A small audio embedding model, trained from scratch: 15625 training examples.
Rows from block 2 of a small audio embedding model, named by matrix and row number. Rows with one number belong to one neuron. Each number is 128 + 32 x the weight over its row's rms, rounded and kept within 0 to 255. All counts start at 0. Numbers have three digits each.
After each neuron's rows are labels from the 100 clips, of 14848, where the neuron reaches its largest size: "loudest" is the band of the loudest frequency at the time of the peak. Only what is clearly more common there than usual is listed. The data: read English sentences (LibriTTS-R).
# u: gMLP up (value half) (model.blocks.2.mixer.u.weight, 640x320), inputs 107-213
# v: gMLP up (gate half) (model.blocks.2.mixer.v.weight, 640x320), inputs 107-213
# out: gMLP down (model.blocks.2.mixer.out.weight, 320x640, transposed), outputs 107-213

u.468:147142096197101083063123056091100113162094121133115100112109126130157130100139197146133176141149095116125171171088109115158113187137152074139113106136127098096122120141100150133127095128134156156064105149060119114191100114148124081112126153129141188109141119140031155150128105148193110084140158157031087174084148099220053
v.468:077117158143125164104192071140167129116080124138094149092199203092143089105126203172130159129146177121097141114131116172151118144134040104127149166119133122133141159135135162130116088153150103125109142099188137149126113113182126165151136126061145115121104138099118154086128101170129099140107102142138096090183143124171116
out.468:100187135102099110121058158127132114170132181124104143158142103088109137122122085113133100131104085148138173097136112087159080000139153118146082138132131166107105058124103185089153138129122136114143089134152153149121127142096149118093113095120101113119134148078142140130094110062142158143186139078118174110116150136217093
loudest: 1000 to 2000 Hz

u.192:210121181075136115136166134096194140124097097149150143127114127111113124130145099112100135142108125166105077154090122164090097099101136101079137117105097085175144129149117127109142122137133180163166129160192117111151159112147174128107127174116111134104142145118173036113121105148136097069153115127124114155113151095135115
v.192:126107178114094156154110126121145082153127113093146109083114165068146107126122069173165151106130101117179152111161173152135164199148109149102093077139110169107140165073144095129147158202168108086084111148159096137161133101100122161137197121114110107090150087162211173060177158135196139086132150171175100081135129141121158
out.192:127110122130169171182100037114143126159121115171109085165117154112120138106077110164143128101166184124150143154140128114075109128176156114189182119115109170147178119154124142076079195112185119139131095083101103135026105122110153149132160100112134139123106125103148146110103138142111094168119089119123124164149079131082149
loudest: 250 to 500 Hz

u.557:129066170115160112093084157180056107191139148175110125145197098176154098131117115128134075108107167160131100145151138114109123117108138159150122091117166137119122161117075097124065140099126141155125093128189148104150164059114093133189155152131117188126104072144166118162126177103172140142171189096109166088125155106106137
v.557:097116194139143101150190176140113106110152118124101196107133130160167102114119109096163117101097179160185164151140130130192123098177176108087142105095134136137155116133067149135108140152108101075164130119121177174163145078103168171160167139091176124182182120116109172174102138165153075126098108114101105129060086255147130
out.557:157093120207156125156131105111129112086137198138097065108118158080108077127125131131087125108125143176099138171103137102125137133134098144086159101132131108100131120067082158052165130109100134119106044198156195150126121138132089165182156139091121148104168148136169103144127165140148165146189092127134185194047044049076105
loudest: 500 to 1000 Hz; 250 to 500 Hz

u.615:087204108153094104153071151120092133111166122096165054144103084127164135094128190167177154160089085166086133137135137129168138069106095136169098124141154159149187063120084140185102115090116111164141115122132170144164122209164118104133182141075167117100141160135150163105148139096144120097162133166129095123076123179125141
v.615:168151140197113142105111090117061094109079139123098155094133077143088120171142120080157089159138135170099126060125129113152133129145108088094137160114173115135167060120122117096064147078115170131117106148091118119167136137128058062164131160120112130145117103147126172139153156063109189149153052158160137086130175164056127
out.615:157081172126122121091118187184100103077128126120101141079122051073082171141162123169122040094144184178140140151118093134131105143116136123058088110118132145113144186100069148112167106147170144131130200046052124108179113114134134142144130096128112135127115188187113157099094105194157194177076162140113173120137123194131177
loudest: 250 to 500 Hz

u.547:122165140093124110138131130118102069108164093196107140099147093094170161142126124150109107127081129099099173104102091111115088103128162107111152105126135130170060079114117147108153153132117097102091134113135136114136158078116100118128143152117112098112166211083131109107105130105165126134127132145178134204100130200126119
v.547:152122126089120095125097085138105140131122125136126071144088135043116133137148137079118194137170172047152069125127130140155114084149138119176119145150100175084122157127117087159107112087142074080096090072134097130083123179181114166143118154064117134082160164114125146132107155110154109134119160132146099119183147146121092
out.547:106110134128127128090153098152122189083102111090148073131184089118112103138155146106161091126115079180130139144098147145133156115120115081151148094111175086143147181087163101074145139085165045121114089095093158149105124114097122133127126093125170169134087085112154212110123121149111162038117122104153122091130129169119147
loudest: 1000 to 2000 Hz

u.16:126140164197147102118138107107128084144131113105114131125128136133138120127049143167138153175141172134158171100102125176114166118128195094127136113168150099134129175138091106123096116127148141114140087136165095116107179066138078100123181179097092104132117126125113061134087171148185106198085176110116100169194105125143159
v.16:131136134102169137134106193097154153141092143174156127138113084107109109126124065157086105084177197061189109203138141116157079112107124100127096086133129136164101116117136132153166111125098110111140215132128135122148183158084137131148085094127083144108077104134136066147123041100069097086148126127094132150173125167095146
out.16:140136142088080075092111085132083147077113146144127115151118114154114130093177163114156066141129065141137165137152090047112158129165125133132139105121134097136157155135141105129070188132087101123150107173100123146116135129139158135126112085090161104099137129118173169134111120136146146119099120079149111117165135117076112
loudest: 2000 to 4000 Hz; 4000 to 8000 Hz

u.216:106121098114060123167179127119112091156134100126128168111164122079198170168192153156145138110139159188119083145134087166133130114109105137147110144102147099080189157135103081121121184125109163149151211084147098083164150107114127106104120115143114101126143125080169084074175162150110148129110100140124157089178131154129129
v.216:204124120199140129057043103110105139162136124130171105208164108162128168142107073119074086121142093173138126098185155138101133064149129115128132087062179125140083114109142151051149127147183069140111113165167188091135092102143105122130087122102096145101123102149077124143136149082143172128136137167149109105105133193123101
out.216:098139106113104125166104100073093109175127109228145137140153181137158078129119104100167148134092127101115075124112093099127104134156142142133164181148118160170101129207209116114132195136099084161115139142109184094128130142100131078083134082160145131145102097164133135143128194083133124103200092141138133146151175128189107
loudest: 250 to 500 Hz

u.176:145090092179154149186074153098078146096168114089106192102152068170117121142114146122178127127160170093114081134097157192102132129147175128102160115132159170113144145115108172214164138112191128121205146130150125098142161154113159050145158111091130101103119070071096096100073135165133176117139137097141192164125153174159140
v.176:084148092164152093084104087133155123164096113126101108120118104196094121177130142066075101134154071193156068102152144096102162121062115133109100142180194083178213133150093163171086147116129113110100234151142097036116193162111171156133171114171136112123100069180178121162076137118186106137078118098135148102148151090225171
out.176:159150122132123065100114155163146065144144079055144115125164140067122147110202133169083127142089182111111123138125107060138125126178134173103119093074096161067132099133133119136094117090136089185106146174140129104122119121111120176104140110187121144113145182106185192120153174094175204200180167128130128179162124115141143
loudest: 4000 to 8000 Hz

u.620:163132148148126116131147134106108122160068218150118130143091101240113124149135150116098122070151106138180099122107127159095109150163111091139133153179121110069146086108076118127210145099131147147098116091179109102130136134188096130114126050102070122093079120176115100147152122131134158149080149062138081093125179115172139
v.620:138133135138124156126150087127155103105096123122118098104166154100119119154135124158115153121113167105121142042110100112082103109082139112109115186103162143150099110114151112128091099097174131105055222142108091088137121068147149114122104171124107137134094099225115176066141175159162080156177161149109175162070146133079138
out.620:104058146095059153132042158153131157088148170155166129073121131082106084140141133100114132153155171119137116130146184176099127122103131142109147097143149110106116126199179136036135195135122186162135156118079131170092176138145099105143120123059131163126073140151176104144140143152120077084148070076093074157097122173176111
loudest: 250 to 500 Hz

u.79:208151090161119108156129181152087127163180094134154104118088147097143151166131167155119121103129124073187159191150142171121134109106201159141129185130133093158129106119139151121175101086144187162142126162160048090145144081118151115142102128142148121130180110132125127143143130106178174173173182150140151179146159123122105
v.79:129133154095102148066198124174115094142167052134081088125155161114135169147123177126152132124134051112125171080070142085105139129167127106192138108069152117130126158118095106136110107118136118151075170137113127130099100096210121162153166079088144098171128099227212160171155130174112122104110185180170068128108123158139120
out.79:130178131145144116139092071103087127146094080160122147103084146179126122091118108076140101087136154119103141141146111184122146164155144111147159075189073133065113118182159129149162122188097126120177118165146163244186134130151150121126190082080162058178149143094086148124145153098097126064131128123172127188139111150165146
loudest: 1000 to 2000 Hz

u.479:118145135191101094110046143111180146238087131117126068146121093160162116127148172104152123116126143122138097149123206122156112123100124157148120113095123142155085097106076159173090139144131133120135166107154168155133126098150206121112167185094124085111133132200058091141107134121136094130128090142132135174075141119080105
v.479:120131162110118163123074202174177101210143117149145199191146182089112134101100101148191062100062100144132109118145077145133077046150198076104108169042102118103117142117108125128142126151107133104144098148181110166135089180136117081093115169152127188155183092190111110124151087140076150106097181155174135121085109128153093
out.479:094104148143095071178140139176178135162127169173112077135107149140161115127117134118113119129105108117179125120162132112167102088131157110149185131108142161083141144183148048110135140082171177123110137114132134170148150123131067089178111083153128172133115153224147152143107154112154132042135135124144141160118128114108143
loudest: 500 to 1000 Hz

u.454:105119144130111127107146091127173106130194135176169149103089116112131075140148190084169105098116150195120171096139059142174093125166143106101202081112132174140171109144191143128093066197151105139153158128154150114143196160179116122116140101113103160119104110105146169109139082034097110088138126135138128154122135167049185
v.454:148094122176088126157137105138093076094124136152107137111109128210159077153137147130141129085075076105162184120121144144139146129119084025136117125156057139149121123110108136101105154175118115076103138156097108081102104144131167091131170084142115146169133156123062102148106145113125116087145075154130098117188183133105162
out.454:120095092128106127147178082130098133091120167109201113148135168144141077144107130117100124129140068057156105167123132145126088134157121094096142178126065201100111092095110113157138156092143143162107182103081134133193139130126104072116070160126155163148130170166142129102121085143149090075142174111075174133159167094124086
loudest: 2000 to 4000 Hz

u.110:193160145125125176107133122161067035177149161194140156109155125140094159158148135196095120118125087119144220111151148115110088168127114139099146178187131083171127130188110100124160145126151123144116194121144131117107190141069114198100092145139114101206175109084129180140141142118090120135121151151068184104140104155105124
v.110:088088109153129121130116115146105181141158104084084222174090142173092154134092109107107155131149121138088105120163140117117152168119109083133154146097124106124181136214132121124142101077117126152083123122134114147164156134122178080099094148145129133152092111140039109130113159142142158091102104098148127127130126098146166
out.110:135089080139155132141134117109107122156150159107129144070158141194153133142143126151094150135088160130104129171133109103148087138104140171068117115156117104122091161177193112123126186136160153136108119080052127127136110142075114139110075078177122153118075103207198127118112091147120177100127188103099160128148181169128136
loudest: 500 to 1000 Hz

u.178:107153104135094120093138179057158073150078129118123143159101096166107125102075132125109137105120221104106174126140097110099130136109101129099134181112201151118163109118088066161132153121082124186137083115121108123106153114154147127115154141100141119080141129150124142117132117119060122135087159142189132099108129150154120
v.178:090182148149075149148116161107147158179141117161173110182148186072101054167144131120136145117137135089121141144104191163156095146171122161198113116125151104153155097084145126172146089075156180116169108088100089167140083123176075116099162157096095110119156106110157084165142166168151152136127110161164146181102116152097074
out.178:088177121113121113168140126122193150113138197125135129118093141110146142160089133083119125164108127183116142179159145115143108061145113153081103154134107191162156083179132102097152101098165074106131182131141172147172129095083152125116179131165110143100126167108163137122132097156097114157179077137094101124172118162183162
loudest: 500 to 1000 Hz

u.606:113167083147161144102102137122078068159111122094053095101099162124143108119133134131222111131158101114160172070101133159104121151108107138140128186125131103147128158176099152073100129090141143146122114132129153121129131137195108095108128141149097119126108109097116135157093130109134096178122163151056154113110096140147143
v.606:193155137165152112120143134196124149163122139113098121105151140123103128153143072121062149198113151168079136131136095149076194149202109085109195158121152112167040139096155138105146105143172109143111106134130094122197084144158110104164155151142142158121183143181128113126147121171123119140074159100148124093084137131148052
out.606:098140134104129193138107158127174147106131099110246147118113161078150139163125131108182105182050162107108124102140157112109126130137115157145129165100107095116098165150180116064123103186112170152150211146126178120149101167134071153115163195223144144122111101137187157178097124105139149095160151085215169115149156083116078
loudest: 4000 to 8000 Hz