{
  "arch": "gmlp",
  "model": "audio embedding model",
  "dataset": "read English sentences (LibriTTS-R)",
  "train_examples": 15625,
  "gain_aug_db": 10,
  "time_shift_ms": 100,
  "n_mels": 80,
  "hop_length": 160,
  "input": "log_mel",
  "spec_augment": true,
  "win_length": 400,
  "targets": ["voice"],
  "num_classes": 2,
  "embedding_dim": 192,
  "norm": "layernorm",
  "mlp_ratio": 4,
  "layer_scale_init": 0.01,
  "subsampling": 4,
  "layers": 8,
  "width": 320,
  "am_softmax_margin": 0.3,
  "am_softmax_scale": 16,
  "residual_init": "none",
  "optimizer": "soap",
  "beta2": 0.999,
  "lr": 0.0011,
  "beta1": 0.95,
  "shampoo_beta": 0.95,
  "eps": 1e-08,
  "precondition_frequency": 10,
  "max_precond_dim": 1536,
  "one_sided": false,
  "adamw_lr_other_params": 0.0011,
  "grad_clip": 5.0,
  "gradient_centralization": true,
  "steps": 8800,
  "batch_size": 256,
  "epochs": 144.2,
  "lr_schedule": "wsd_sqrt",
  "decay_fraction": 0.3,
  "final_lr_fraction": 0,
  "warmup_steps": 880,
  "weight_decay": 0.2,
  "adamw_weight_decay_other_params": 0.01
}
Rows from block 5 of a small audio embedding model, named by matrix and row number. Rows with one number belong to one neuron. Each number is 128 + 24 x the weight over its row's rms, rounded and kept within 0 to 255. All counts start at 0. After the name is the row's rms in percent of the matrix's.
After each neuron's rows are labels from the 100 clips, of 14848, where the neuron reaches its largest size: "top examples" is what is common among them. Only what is clearly more common there than usual is listed. The data: read English sentences (LibriTTS-R).
# u: gMLP up (value half) (model.blocks.5.mixer.u.weight, 640x320), inputs 270-296
# v: gMLP up (gate half) (model.blocks.5.mixer.v.weight, 640x320), inputs 270-296
# out: gMLP down (model.blocks.5.mixer.out.weight, 320x640, transposed), outputs 270-296

u.9 075 [133 150 143 118  92 129 139 114 124 116 128 118 113 123 127 106 157 140 131 102  99 150  77 120 135 153 141]
v.9 070 [140 138 118 123 125 128 154 108 107 136 135 127 109 106 117 154 155 132 154 123 113 103 127  68 129 153 113]
out.9 058 [109 116 144 107  96 101  94 142 135 129  74 107 199 129  95 129 116 106 170 163 127 134 157 123 128 137 127]
top examples: voice: female

u.421 105 [ 94  98  94 113 107 151 138  73 151  99 139 173 136 138 104 151 139 146 165  96 123  77 130 107 114 112 103]
v.421 112 [135 141 104 161 104 166 150 110 113 187 129  96 101 150 153 101 112 146 131 134 120 179 136 106  89 177 122]
out.421 105 [101 122 119 144 130  92 108 131 140 130  99 137 158 102 131 116 118 125 138 119 120 168  85 123  95 100 123]
top examples: voice: male

u.29 100 [142 112 130 115 157  94 122 129  86 122  92 114  76 150 119 130 167 138 103 121 120 124 140 149 165 140 152]
v.29 099 [125 142 149 103 176 114 127 128 178 107 126 156 123 153 157 112  80 185 113 112 124 111 138 110 145 129  96]
out.29 098 [159 143 124 143 112 127 133 115 134 138 144  96 134 145 165 105 127 144 125 132  99 155 109 113 155 132 108]
top examples: voice: male

u.443 118 [120  95 144 110 136 106 114 124 143  98 164 123  96 126 178 135 148 113 156  65 138 142 125 113 112 125 100]
v.443 116 [119 146  99 129 118 116 146 123 126 129 125 112  82 122 109 147 133 188 154 195 169 105 118 120 145 128 187]
out.443 098 [124 146  95 115 100 132 129 137 132 109 115 135 150 160 107 108 131 141 137 104 166 126 154 113 126 127 133]
top examples: voice: female

u.478 103 [123  89 120 142 140 103 139 114 110 190  97 128 121 123 112  99 172 123  92 141 125 119 111 159 136 128 131]
v.478 095 [134 117 176 130 127 135 146 120 132 119 104  95 113 134 133 116 151 116 129 147 111 164  83 160 158 161 113]
out.478 155 [154 110 142 186 127  92 115 134 110 128 129  96 135 114 169 111 107 153 142 130 133 117 133 156  78 122 136]
top examples: voice: male

u.197 115 [104 152 130 159 148 148 138 123  84 110 138 117 140 141 121 153 169 117 112 120 131 125 144 109 105 162  99]
v.197 120 [ 99 126 152 156  34 135 128 174  89 120 125  76 113 123 138 130 126 112 158 128 117 129 156  92 117 146  83]
out.197 110 [138 114 109 126  90 126 115 174 114 158 121 149 152  96 101 147 178 144 119 124 105 155 144 103 163 147 137]
top examples: voice: male

u.234 102 [ 85 153 119 145 120 121 124 139 119 116 150 127 129 135 147 144 170 135 128 121 107 102 136 164 126 130 155]
v.234 112 [149 141 127 172 113 105 134 137 144 100 100 144 110 134 117  75 118 139 118  95 125 110  85 126  91  88 116]
out.234 096 [ 98  80 104 137 160 125 113 135 112 110 119 121 141 106 127 126 149 156  96 120 153 115 110 108 149 106  75]
top examples: voice: male

u.483 108 [116 134  90 157 139 120 126 108  63 146 150 110 123 136 108 136 168 130 139 171 155 100 159 104 123 156 120]
v.483 116 [145  82 150 125 129 124 178 139 119  88 127 132 126 159 107 116 115 160 136 153 109  85 111 167 129 130 157]
out.483 107 [125 113 103 153  79 122 152 132 133 108 131 145 171 107 115 152 116 119 109 115 147  90 135 124 157 124 105]
top examples: voice: male

u.610 094 [130  84 148 107 132 123 128 151 110 120 131 117 130 125 137 142 131  83  91 114 107 147 106 108 168 110  99]
v.610 087 [ 91 161  98 103 117 138 129 112 100 127 159 146 137 147 146 137  97 111  93 129 140 161 138 124 140 122 110]
out.610 089 [145 138 115 132 165 137 123 136 137 143 139 133 178 107 128 117 139 157 146  78 120 152 127 136 166 142 121]
top examples: voice: male

u.275 085 [135 148 177 141  96 136 125 133 129 117 131 126 120 165 139 107 112 136 148  92 138 104 136 133 152 125 114]
v.275 077 [102 131 101 134 162  84 115 132 148 112 131  99 154 137 160 138 140 132 129 153 133 199 113 158 120 167 135]
out.275 079 [ 93  87 140 132 113 113 139 100 131 113 123 108 169 167 130 141 124 150 144 153 149 123 102 145 131 120  99]
top examples: voice: male

u.591 088 [139 105 151 150 119 141 131 109  58  89 147 124 142 149 115 161 166 156  99 147 105 171 110 135 110 111  94]
v.591 074 [119 150 126 154 115 120 100 157  95 155 140 102 131 115 105 112 168 154 147 130 148 139 126 108 126 158 136]
out.591 076 [125 185 137 132 122 138 130 157 120 138 143 146 169  89 136 118 131 108 120  88 162 156 174 127 145 112 117]
top examples: voice: male

u.584 104 [115 101 133 116  98 119 108 140 134 124 140 142 175  98  97 153  58 153 130 155 130 123 135 128 112 121 157]
v.584 108 [112  77 135 151 124 121 142 181 111 169 104 115 123 115  84  97 130 137  53 103 134 150 134 122 154 108  88]
out.584 104 [130 134 143 172 128  98 124 162 104 146  97  78  73 106 122 111  96 127 143 176 157 137 131 150 165 114 127]
top examples: voice: male

u.333 116 [174 113 125 100 118  87 162 113 104  98 106 113 156 104 179 115  98 166 177  94 121 141 169 135 130 137 142]
v.333 111 [111 109 159 150 113 138 178 102 138 157 139 146 128 117 126 101 132 113 120 185 109 141  93 138 111 114 134]
out.333 113 [101 153 130 139 101 122 111 163 114 126 124 127 111 149 146 152 105 118 152  96 151 127 131  94 133 129 155]
top examples: voice: female

u.42 086 [143 119 145 161 155 136 154 141 130 101 149 133 125 154  94 150 102 119 134 146 180 103 141 110 132 128 131]
v.42 091 [ 93 120 117 155 146 119 132 126 100 142 147 161 141 154 122 108 110 167 156 104 115 147  81 139 125 157 128]
out.42 074 [119 158  94 115 195 101 104  72 113 108 120 109 126 123 147 144 112 164 174 107 131 141 117 119 129 155  81]
top examples: voice: male

u.362 093 [113  98 138 108 204 101 153 103 143 133 176 130 119 173 124 131 148 112 132 146 123 164  99 150 142 128 126]
v.362 083 [135 120 131 137 114 154 149 145 115 117 114 170 141  89 164 106 101  98  94 160 135 133 125 143 112 127 138]
out.362 081 [101 159 104 173 116 108  95  98 112 150 104  96 189 128 142 158 135 156 164 126  92 126 144 103 153 133 149]
top examples: voice: female