config.toml
train_examples = 15625
time_shift_ms = 100
hop_length = 160
num_classes = 2
mlp_ratio = 4
width = 320
residual_init = "none"
beta1 = 0.95
max_precond_dim = 1536
max_steps = 8800
batch_size = 256
lr_schedule = "wsd_sqrt"
decay_fraction = 0.3
Rows from block 4 of a small audio embedding model, named by matrix and row number. Rows with one number belong to one neuron. Each number is 500 + 40 x the weight over its row's rms, rounded and kept within 0 to 999. All counts start at 0. Numbers have three digits each. After the name is the row's rms in percent of the matrix's.
After each neuron's rows are labels from the 100 clips, of 14848, where the neuron reaches its largest size: "loudest" is the band of the loudest frequency at the time of the peak; "top examples" is what is common among them. Only what is clearly more common there than usual is listed. The data: read English sentences (LibriTTS-R).
# u: gMLP up (value half) (model.blocks.4.mixer.u.weight, 640x320), inputs 0-79
# v: gMLP up (gate half) (model.blocks.4.mixer.v.weight, 640x320), inputs 0-79
# out: gMLP down (model.blocks.4.mixer.out.weight, 320x640, transposed), outputs 0-79

u.383 086:510490476439439487418539561577443504485487499479483529566478429503528495510519509562518484476532584572391502526509435512524500545541423507496455580527534485460484481508479517544471537509570487435529534518559588480496490463576516515510493495
v.383 100:481466575487537499461507549467487531472535547508526508545548469591471447472493498472523503549487494479541577489539446540488495555516523588462502511522503501480496531474463473493456490507459467485500511465520519502467407499468544557514524555
out.383 087:493438562511525489579537497543500516522457515500505524482467455569490496550523462465462515515553449526480484518544453480514455508579479510498446418503497520500434554481527427504576479570554544562469505478500485505476472543442456420536542551
loudest: 250 to 500 Hz; 4000 to 8000 Hz
top examples: voice: female

u.493 127:511568496570528534528510563554570512563567464513488577538516518480519469537462458498538539482485455505503464540472449464483492495452519507579540534462500457435513441536541484497462496445462563477508481427517530457489527508458519549467526526
v.493 126:477498452522482508537476533498474493531504517512474461541518544479564470491539447453505515512431498482506482501512498485510458565484525460474567452516534604506556536515469479484551526502465525475557522502481497471511512549527529522539554433
out.493 124:537510552474583429507547537510574476407507524512478490550536503509497521524582437514562499507462554484495498484460461490515446451508473504536492508541502500481480465508491490441384517525560510501560423481477496438478497477504451432572484476
loudest: 500 to 1000 Hz
top examples: voice: male

u.591 091:469560488442544570520501510514565461448546504472514507525440492483540502538509482484511545523505542515492456509458506542474487522552476443538537561465474396455478548446472549531587488515471462461494457507570581410534459465531540525505572513
v.591 093:490500586544500472453498489515518508505470562362510565488501519480452519546486522491524488556512526639523488507506565488408544467513542495514594515536468520514543531529472453443564529475448492480502528538548539517507529488515432440548486482
out.591 086:529446543497470456501487510480559513420514546398428508621507504465487492486549504494546509519477454467540474548586472552518443564441537533550501524526487485466525512496497455514470537542556492451543472458487423584560446477415463438479496560
loudest: 500 to 1000 Hz
top examples: voice: female

u.410 087:490468536440484476463477517553494542396518481508497515512511510421427477531485538476559504555502523510517505541479530523568566475623468488493465506535484573533500522508538572484461537505466494526563510545510508515522449470473489500411502413
v.410 089:552512460521450471475481526502596476420427519449496505574461474491462496458530529467494459555581451478532485456505439547478441524505548520478550574593457559506554488506515494535555532481447503495524572512477523492534435464527482508453526492
out.410 078:559561501543519437579535503547434533540533527467481435442498482585486480503526471508545465454490499475499501509504562492408445491474524444458421489459484565455517463460575464481510528499513494483509484549495519416528459550464524530478428514
loudest: 2000 to 4000 Hz
top examples: the word "he"

u.277 088:497472416506416516447489538501492532443539412515517527457476580458525583497502504531468558518496481508488555444471540529451531520461483554525483516462486501508440437528468475557515472535429549459470451444436520547498504508508477404539484500
v.277 084:419504494563522499517459469450535525433458539529418461536463532588502483543424525512623475536511505508461475558528480536520463439585545496433466551503527443506535473511497471510504461481411417445463519502452466446503496506517465410496497468
out.277 080:495504527494544468549500482424523479528466508534591486483550507630435486506557480512500506498497500508512428524463480523470500477468483481487450531451473494513481528499489486490456509455444501526473479553496487478494476509524565534496453499
loudest: 500 to 1000 Hz
top examples: voice: female

u.48 101:547480508466498469493510456471508482551545547510458488502513488462575476449500504504565478492554517501464493508476548456543506506452521530517469471433547517543475447498499502529485482478471485521466432512478512500521479502504492455564472477
v.48 111:527526444468469471478471489425437487463450539501469540466498538474490506534536497487509498522526536500527463534522539524524509476519595478452485539482536479521495497484474582514534466542496574518523505518484515463486577468494528482555511501
out.48 098:483470527533499499497477511504517543493500471517546509518551517538448515513517520517448485475586536520508516512514490507602485482490519464467436528471505488509456530492440472449453521470518502537503521541504527509478518550449450454446452496
loudest: 250 to 500 Hz
top examples: voice: female

u.348 090:521444529451545449476463599458558466479463470463457543563509449421490497482519430549500483506504512491511542547551523533542576564483509465489536446508526580561423467514457540441540516513485489504543439521451453596489512545522522501608467478
v.348 098:505496553510498414465472542563544512496586489546540552484538500509493475524472506521545467495455483509571457545536540542520558604580468495437483471636487514534506525542485465439452523525476503521545588495532447522533497464518505499497491500
out.348 091:513463539565595480470465499405493496543562478514441486509549540515597494526503453532494513501534489523504505469436489537512396457493529504563507503451494503530522559481449498530445510444506516422606562507450427505507477499514479454461486497
loudest: 4000 to 8000 Hz
top examples: voice: male

u.367 104:469563545535567535467469523459417494498502494542517499506462493483569530431571501517508526520479536531458554428493539468442509528565491564449468561417521567567440525532531500533442497455523549549478552471568570506512522480486502515553511537
v.367 105:530558538484508471546515476494510503542574481482438521511508500555468459493479473541521408540469449558430450491422524567490583524529519530521530467395477492553531578513559451504517470537513476551480533468464499560512572484514425483480471475
out.367 094:470467493434472545510535480531551516536515479597510535465545489487473555514543530493462496501518468553484423533543466532456560549475495515467477501475476479503497563459540515422507548523523476559413472452520510569530522455541514573489583464
loudest: 250 to 500 Hz
top examples: voice: female

u.137 081:492508432491506479464506511465468520475546508533519475476503591504586557532549535504472560515502468474522498528431559515494494528537526500567458556462501546509474529447424499524440450483511514411399564491517556489528492477406413604531527520
v.137 090:457487506451475522498481532460494480444518503523482514506464490543530445558461516428477522527566557586443533520468515492551448555470508428455516484473491487467477458594467568517518593508449491519497479452505469523488527520499565475540519535
out.137 075:528506502505526491452506481533502495576504478465528574533497503566449489537476365501505497519547387526485462547511416522498538501481529477551474535472419512489492468511563525524491498490444535545489529462489498530466559513516451502514557398
loudest: 250 to 500 Hz
top examples: voice: female

u.103 113:471431525512432480553550533501474540462543486521517543503420496525544468485426539472557528472464517502486522453503509484591448522509542525503553426466438546519559476518482402522566508509500494541458499503513488522481568404510465477490498505
v.103 113:426478479549550529537452503432508485536497555483503540480503495500420533562471501501514477504483496573479473452473500550475483514520449515561551559487458492466501551498525508488503573484471515557419549535479506557483439490420446498444438512
out.103 117:528584490477428517467472438508624529519508528504471442512483459543435554503522477471577510497509462501509552489509480475436469476512542483511464517546511467547539434462476490449456510540485531485507521496513492522468549496550449526492468382
loudest: 250 to 500 Hz
top examples: voice: male

u.587 113:520508473477493445501494457497517512530465469527462513484540432452439477480517510491509459505466508510482398470467501572506384506488520428430537513560491547499452555525411476468517518505504493511485487543534460515478564467463464451504444531
v.587 117:471501497520495529474453469474518513511514559464545481511495536515399497528496452422493479493500497479543469486547438476429466490492501531490475473528473532499511509433449516543483516552458476467485506421510513488568507497484521523466426450
out.587 110:516488524511467529443598510458429475473446549487497466536453470493499488488524491450513462507421510514559530429503463574496583475525443471488521537553452516588492520507472527511555494484459463466501433517537583499503535493442509514522473512
loudest: 500 to 1000 Hz
top examples: voice: female

u.335 072:472488467526512540585518453465530503481502527468500565452529441467532506493472529472446419481545486469497492469496517530460534510475457455549508518554566525460474540463540535497496550437532520475524440495510467525510482569608469453513511482
v.335 081:471472480518524497463492407430526470546481447505558473502495494468491484468521472545430537517502582486508518522437592537542525538521491516547477433481470513487398512536450572409462512529435471520433464497501496475559540537439533523538511547
out.335 071:468432474484409487480474545456530511495438433537511465516513429518510565478486499463534500518487517529412483468526457431460538551519436413449501450441484535574531426494524490506484499557501461522485485448496518535506499505427436439521478562
loudest: 500 to 1000 Hz
top examples: voice: female

u.318 092:520492446518570550569499494491479467470513575586544569507453558518507538464520422493544514502513517501487531521481537447474402500557507455543484512475514466474441613531504521513550549494357568478465485533437468515483470476462500478423488387
v.318 097:478456450501564468466488508490518559533506550467467530536440551416474455457522509474497438469534585482529485460623445481510424545494461469524459428509546540460449513477561475473402513568471457454506534530509564501424489553512503514446469494
out.318 088:473490475473570482495398515439566512517551503490474453514516479460488489492526409554469500464465497490511581490527471470518563454505534528527493542539485516452464489526462472518465536523481476466445461482513549462454486483469549455485458571
loudest: 500 to 1000 Hz
top examples: voice: female

u.491 105:497541498498513565553525499528452505472541497506573491548495514543485469546486524365561477504528490475497437479434474483521473488498433534534503564509544564454483569536417527484508495506534476470510557492504550435547458477587560561555571478
v.491 105:476500508471535522518480522525481546495456581518545485463539542462486530550485512483495497477529500536615514590517486519528587474490447422470478541508498471395506489548452555433521503511551523546509510449442439564484493497458530511475511449
out.491 095:438510496487467512511467494504415440528478465538530516513521499540474513515520446447515482427468505442467533523429548468501564529525463493503518471488547525533479531530465501463465523456492578529432481492475583553465486511359497528447547471
loudest: 500 to 1000 Hz
top examples: voice: female

u.99 118:490514540517510525512472547538474508505483438521448518464531514524490503579459421500508441484547509512458495528538526570495579534437520492494478549494463528567593504459477519549517547544495473512580470540520544533523513459438480515494513532
v.99 115:506527473420474485491580484492559442533515468500525459472496500551478544476488480481583621518488559460507471471504551490532467437535490505502526437430501541425522523522493498467516485492469553440454510502527438550473555469484572493578479532
out.99 111:527487512525478470544505469487547496556443505471413492526500479446528506505531550501554519497469574487490533539469484477589425477540425440538454502523525481457511461488544509580500470494470456469498539490560534543497510499465535456501490510
loudest: 4000 to 8000 Hz
top examples: voice: female

u.39 103:441501520569473537510483557508562476537500560448473530475606459429469515560458551516565524510527535530491518475477484505474530536470563450572489506545523493505450450516533477447520507527510519539517503524449470470481455411483449527521418531
v.39 102:465524442536467613467485515524511455581525476553515530470479469504506540453524509508446470486482491543453520538435484509451495525479525456516503536473525554505509407405435466497441562506453487456448460454491486466511500523492548527466569537
out.39 105:549473546426460538522479465496537478536480472563538446472497493531471471495528506544569462450453501474537561558545451470520522529472500525526523457439463596504481582460432539526503497480527493470535501549515536489478496499459549471491523501
loudest: 500 to 1000 Hz
top examples: voice: female

u.419 074:514534516506422509530515435515469499466552465519493550488506454496468486519430520513507486467482470505463473560535473549494518535570534440542493494456480512560552415533486542544561464526507463532441501493545510487523474544456547533464480366
v.419 074:471424492475572534510541487459457559560499539476563564546475493490565493429545599547472550492462478518529501492404485456504423464484546522524522512546525495498476483502483500498528543504542475531425522542454387499505480463597429516552477512
out.419 069:549505498461529512451482503462508522536433510437586520530519573542560488432481504517426474477494521529508541485462472529506464535479470515479466425498557480522494471527524508552482540552526473520490552477448550465540516562523426522473533515
loudest: 4000 to 8000 Hz
top examples: voice: female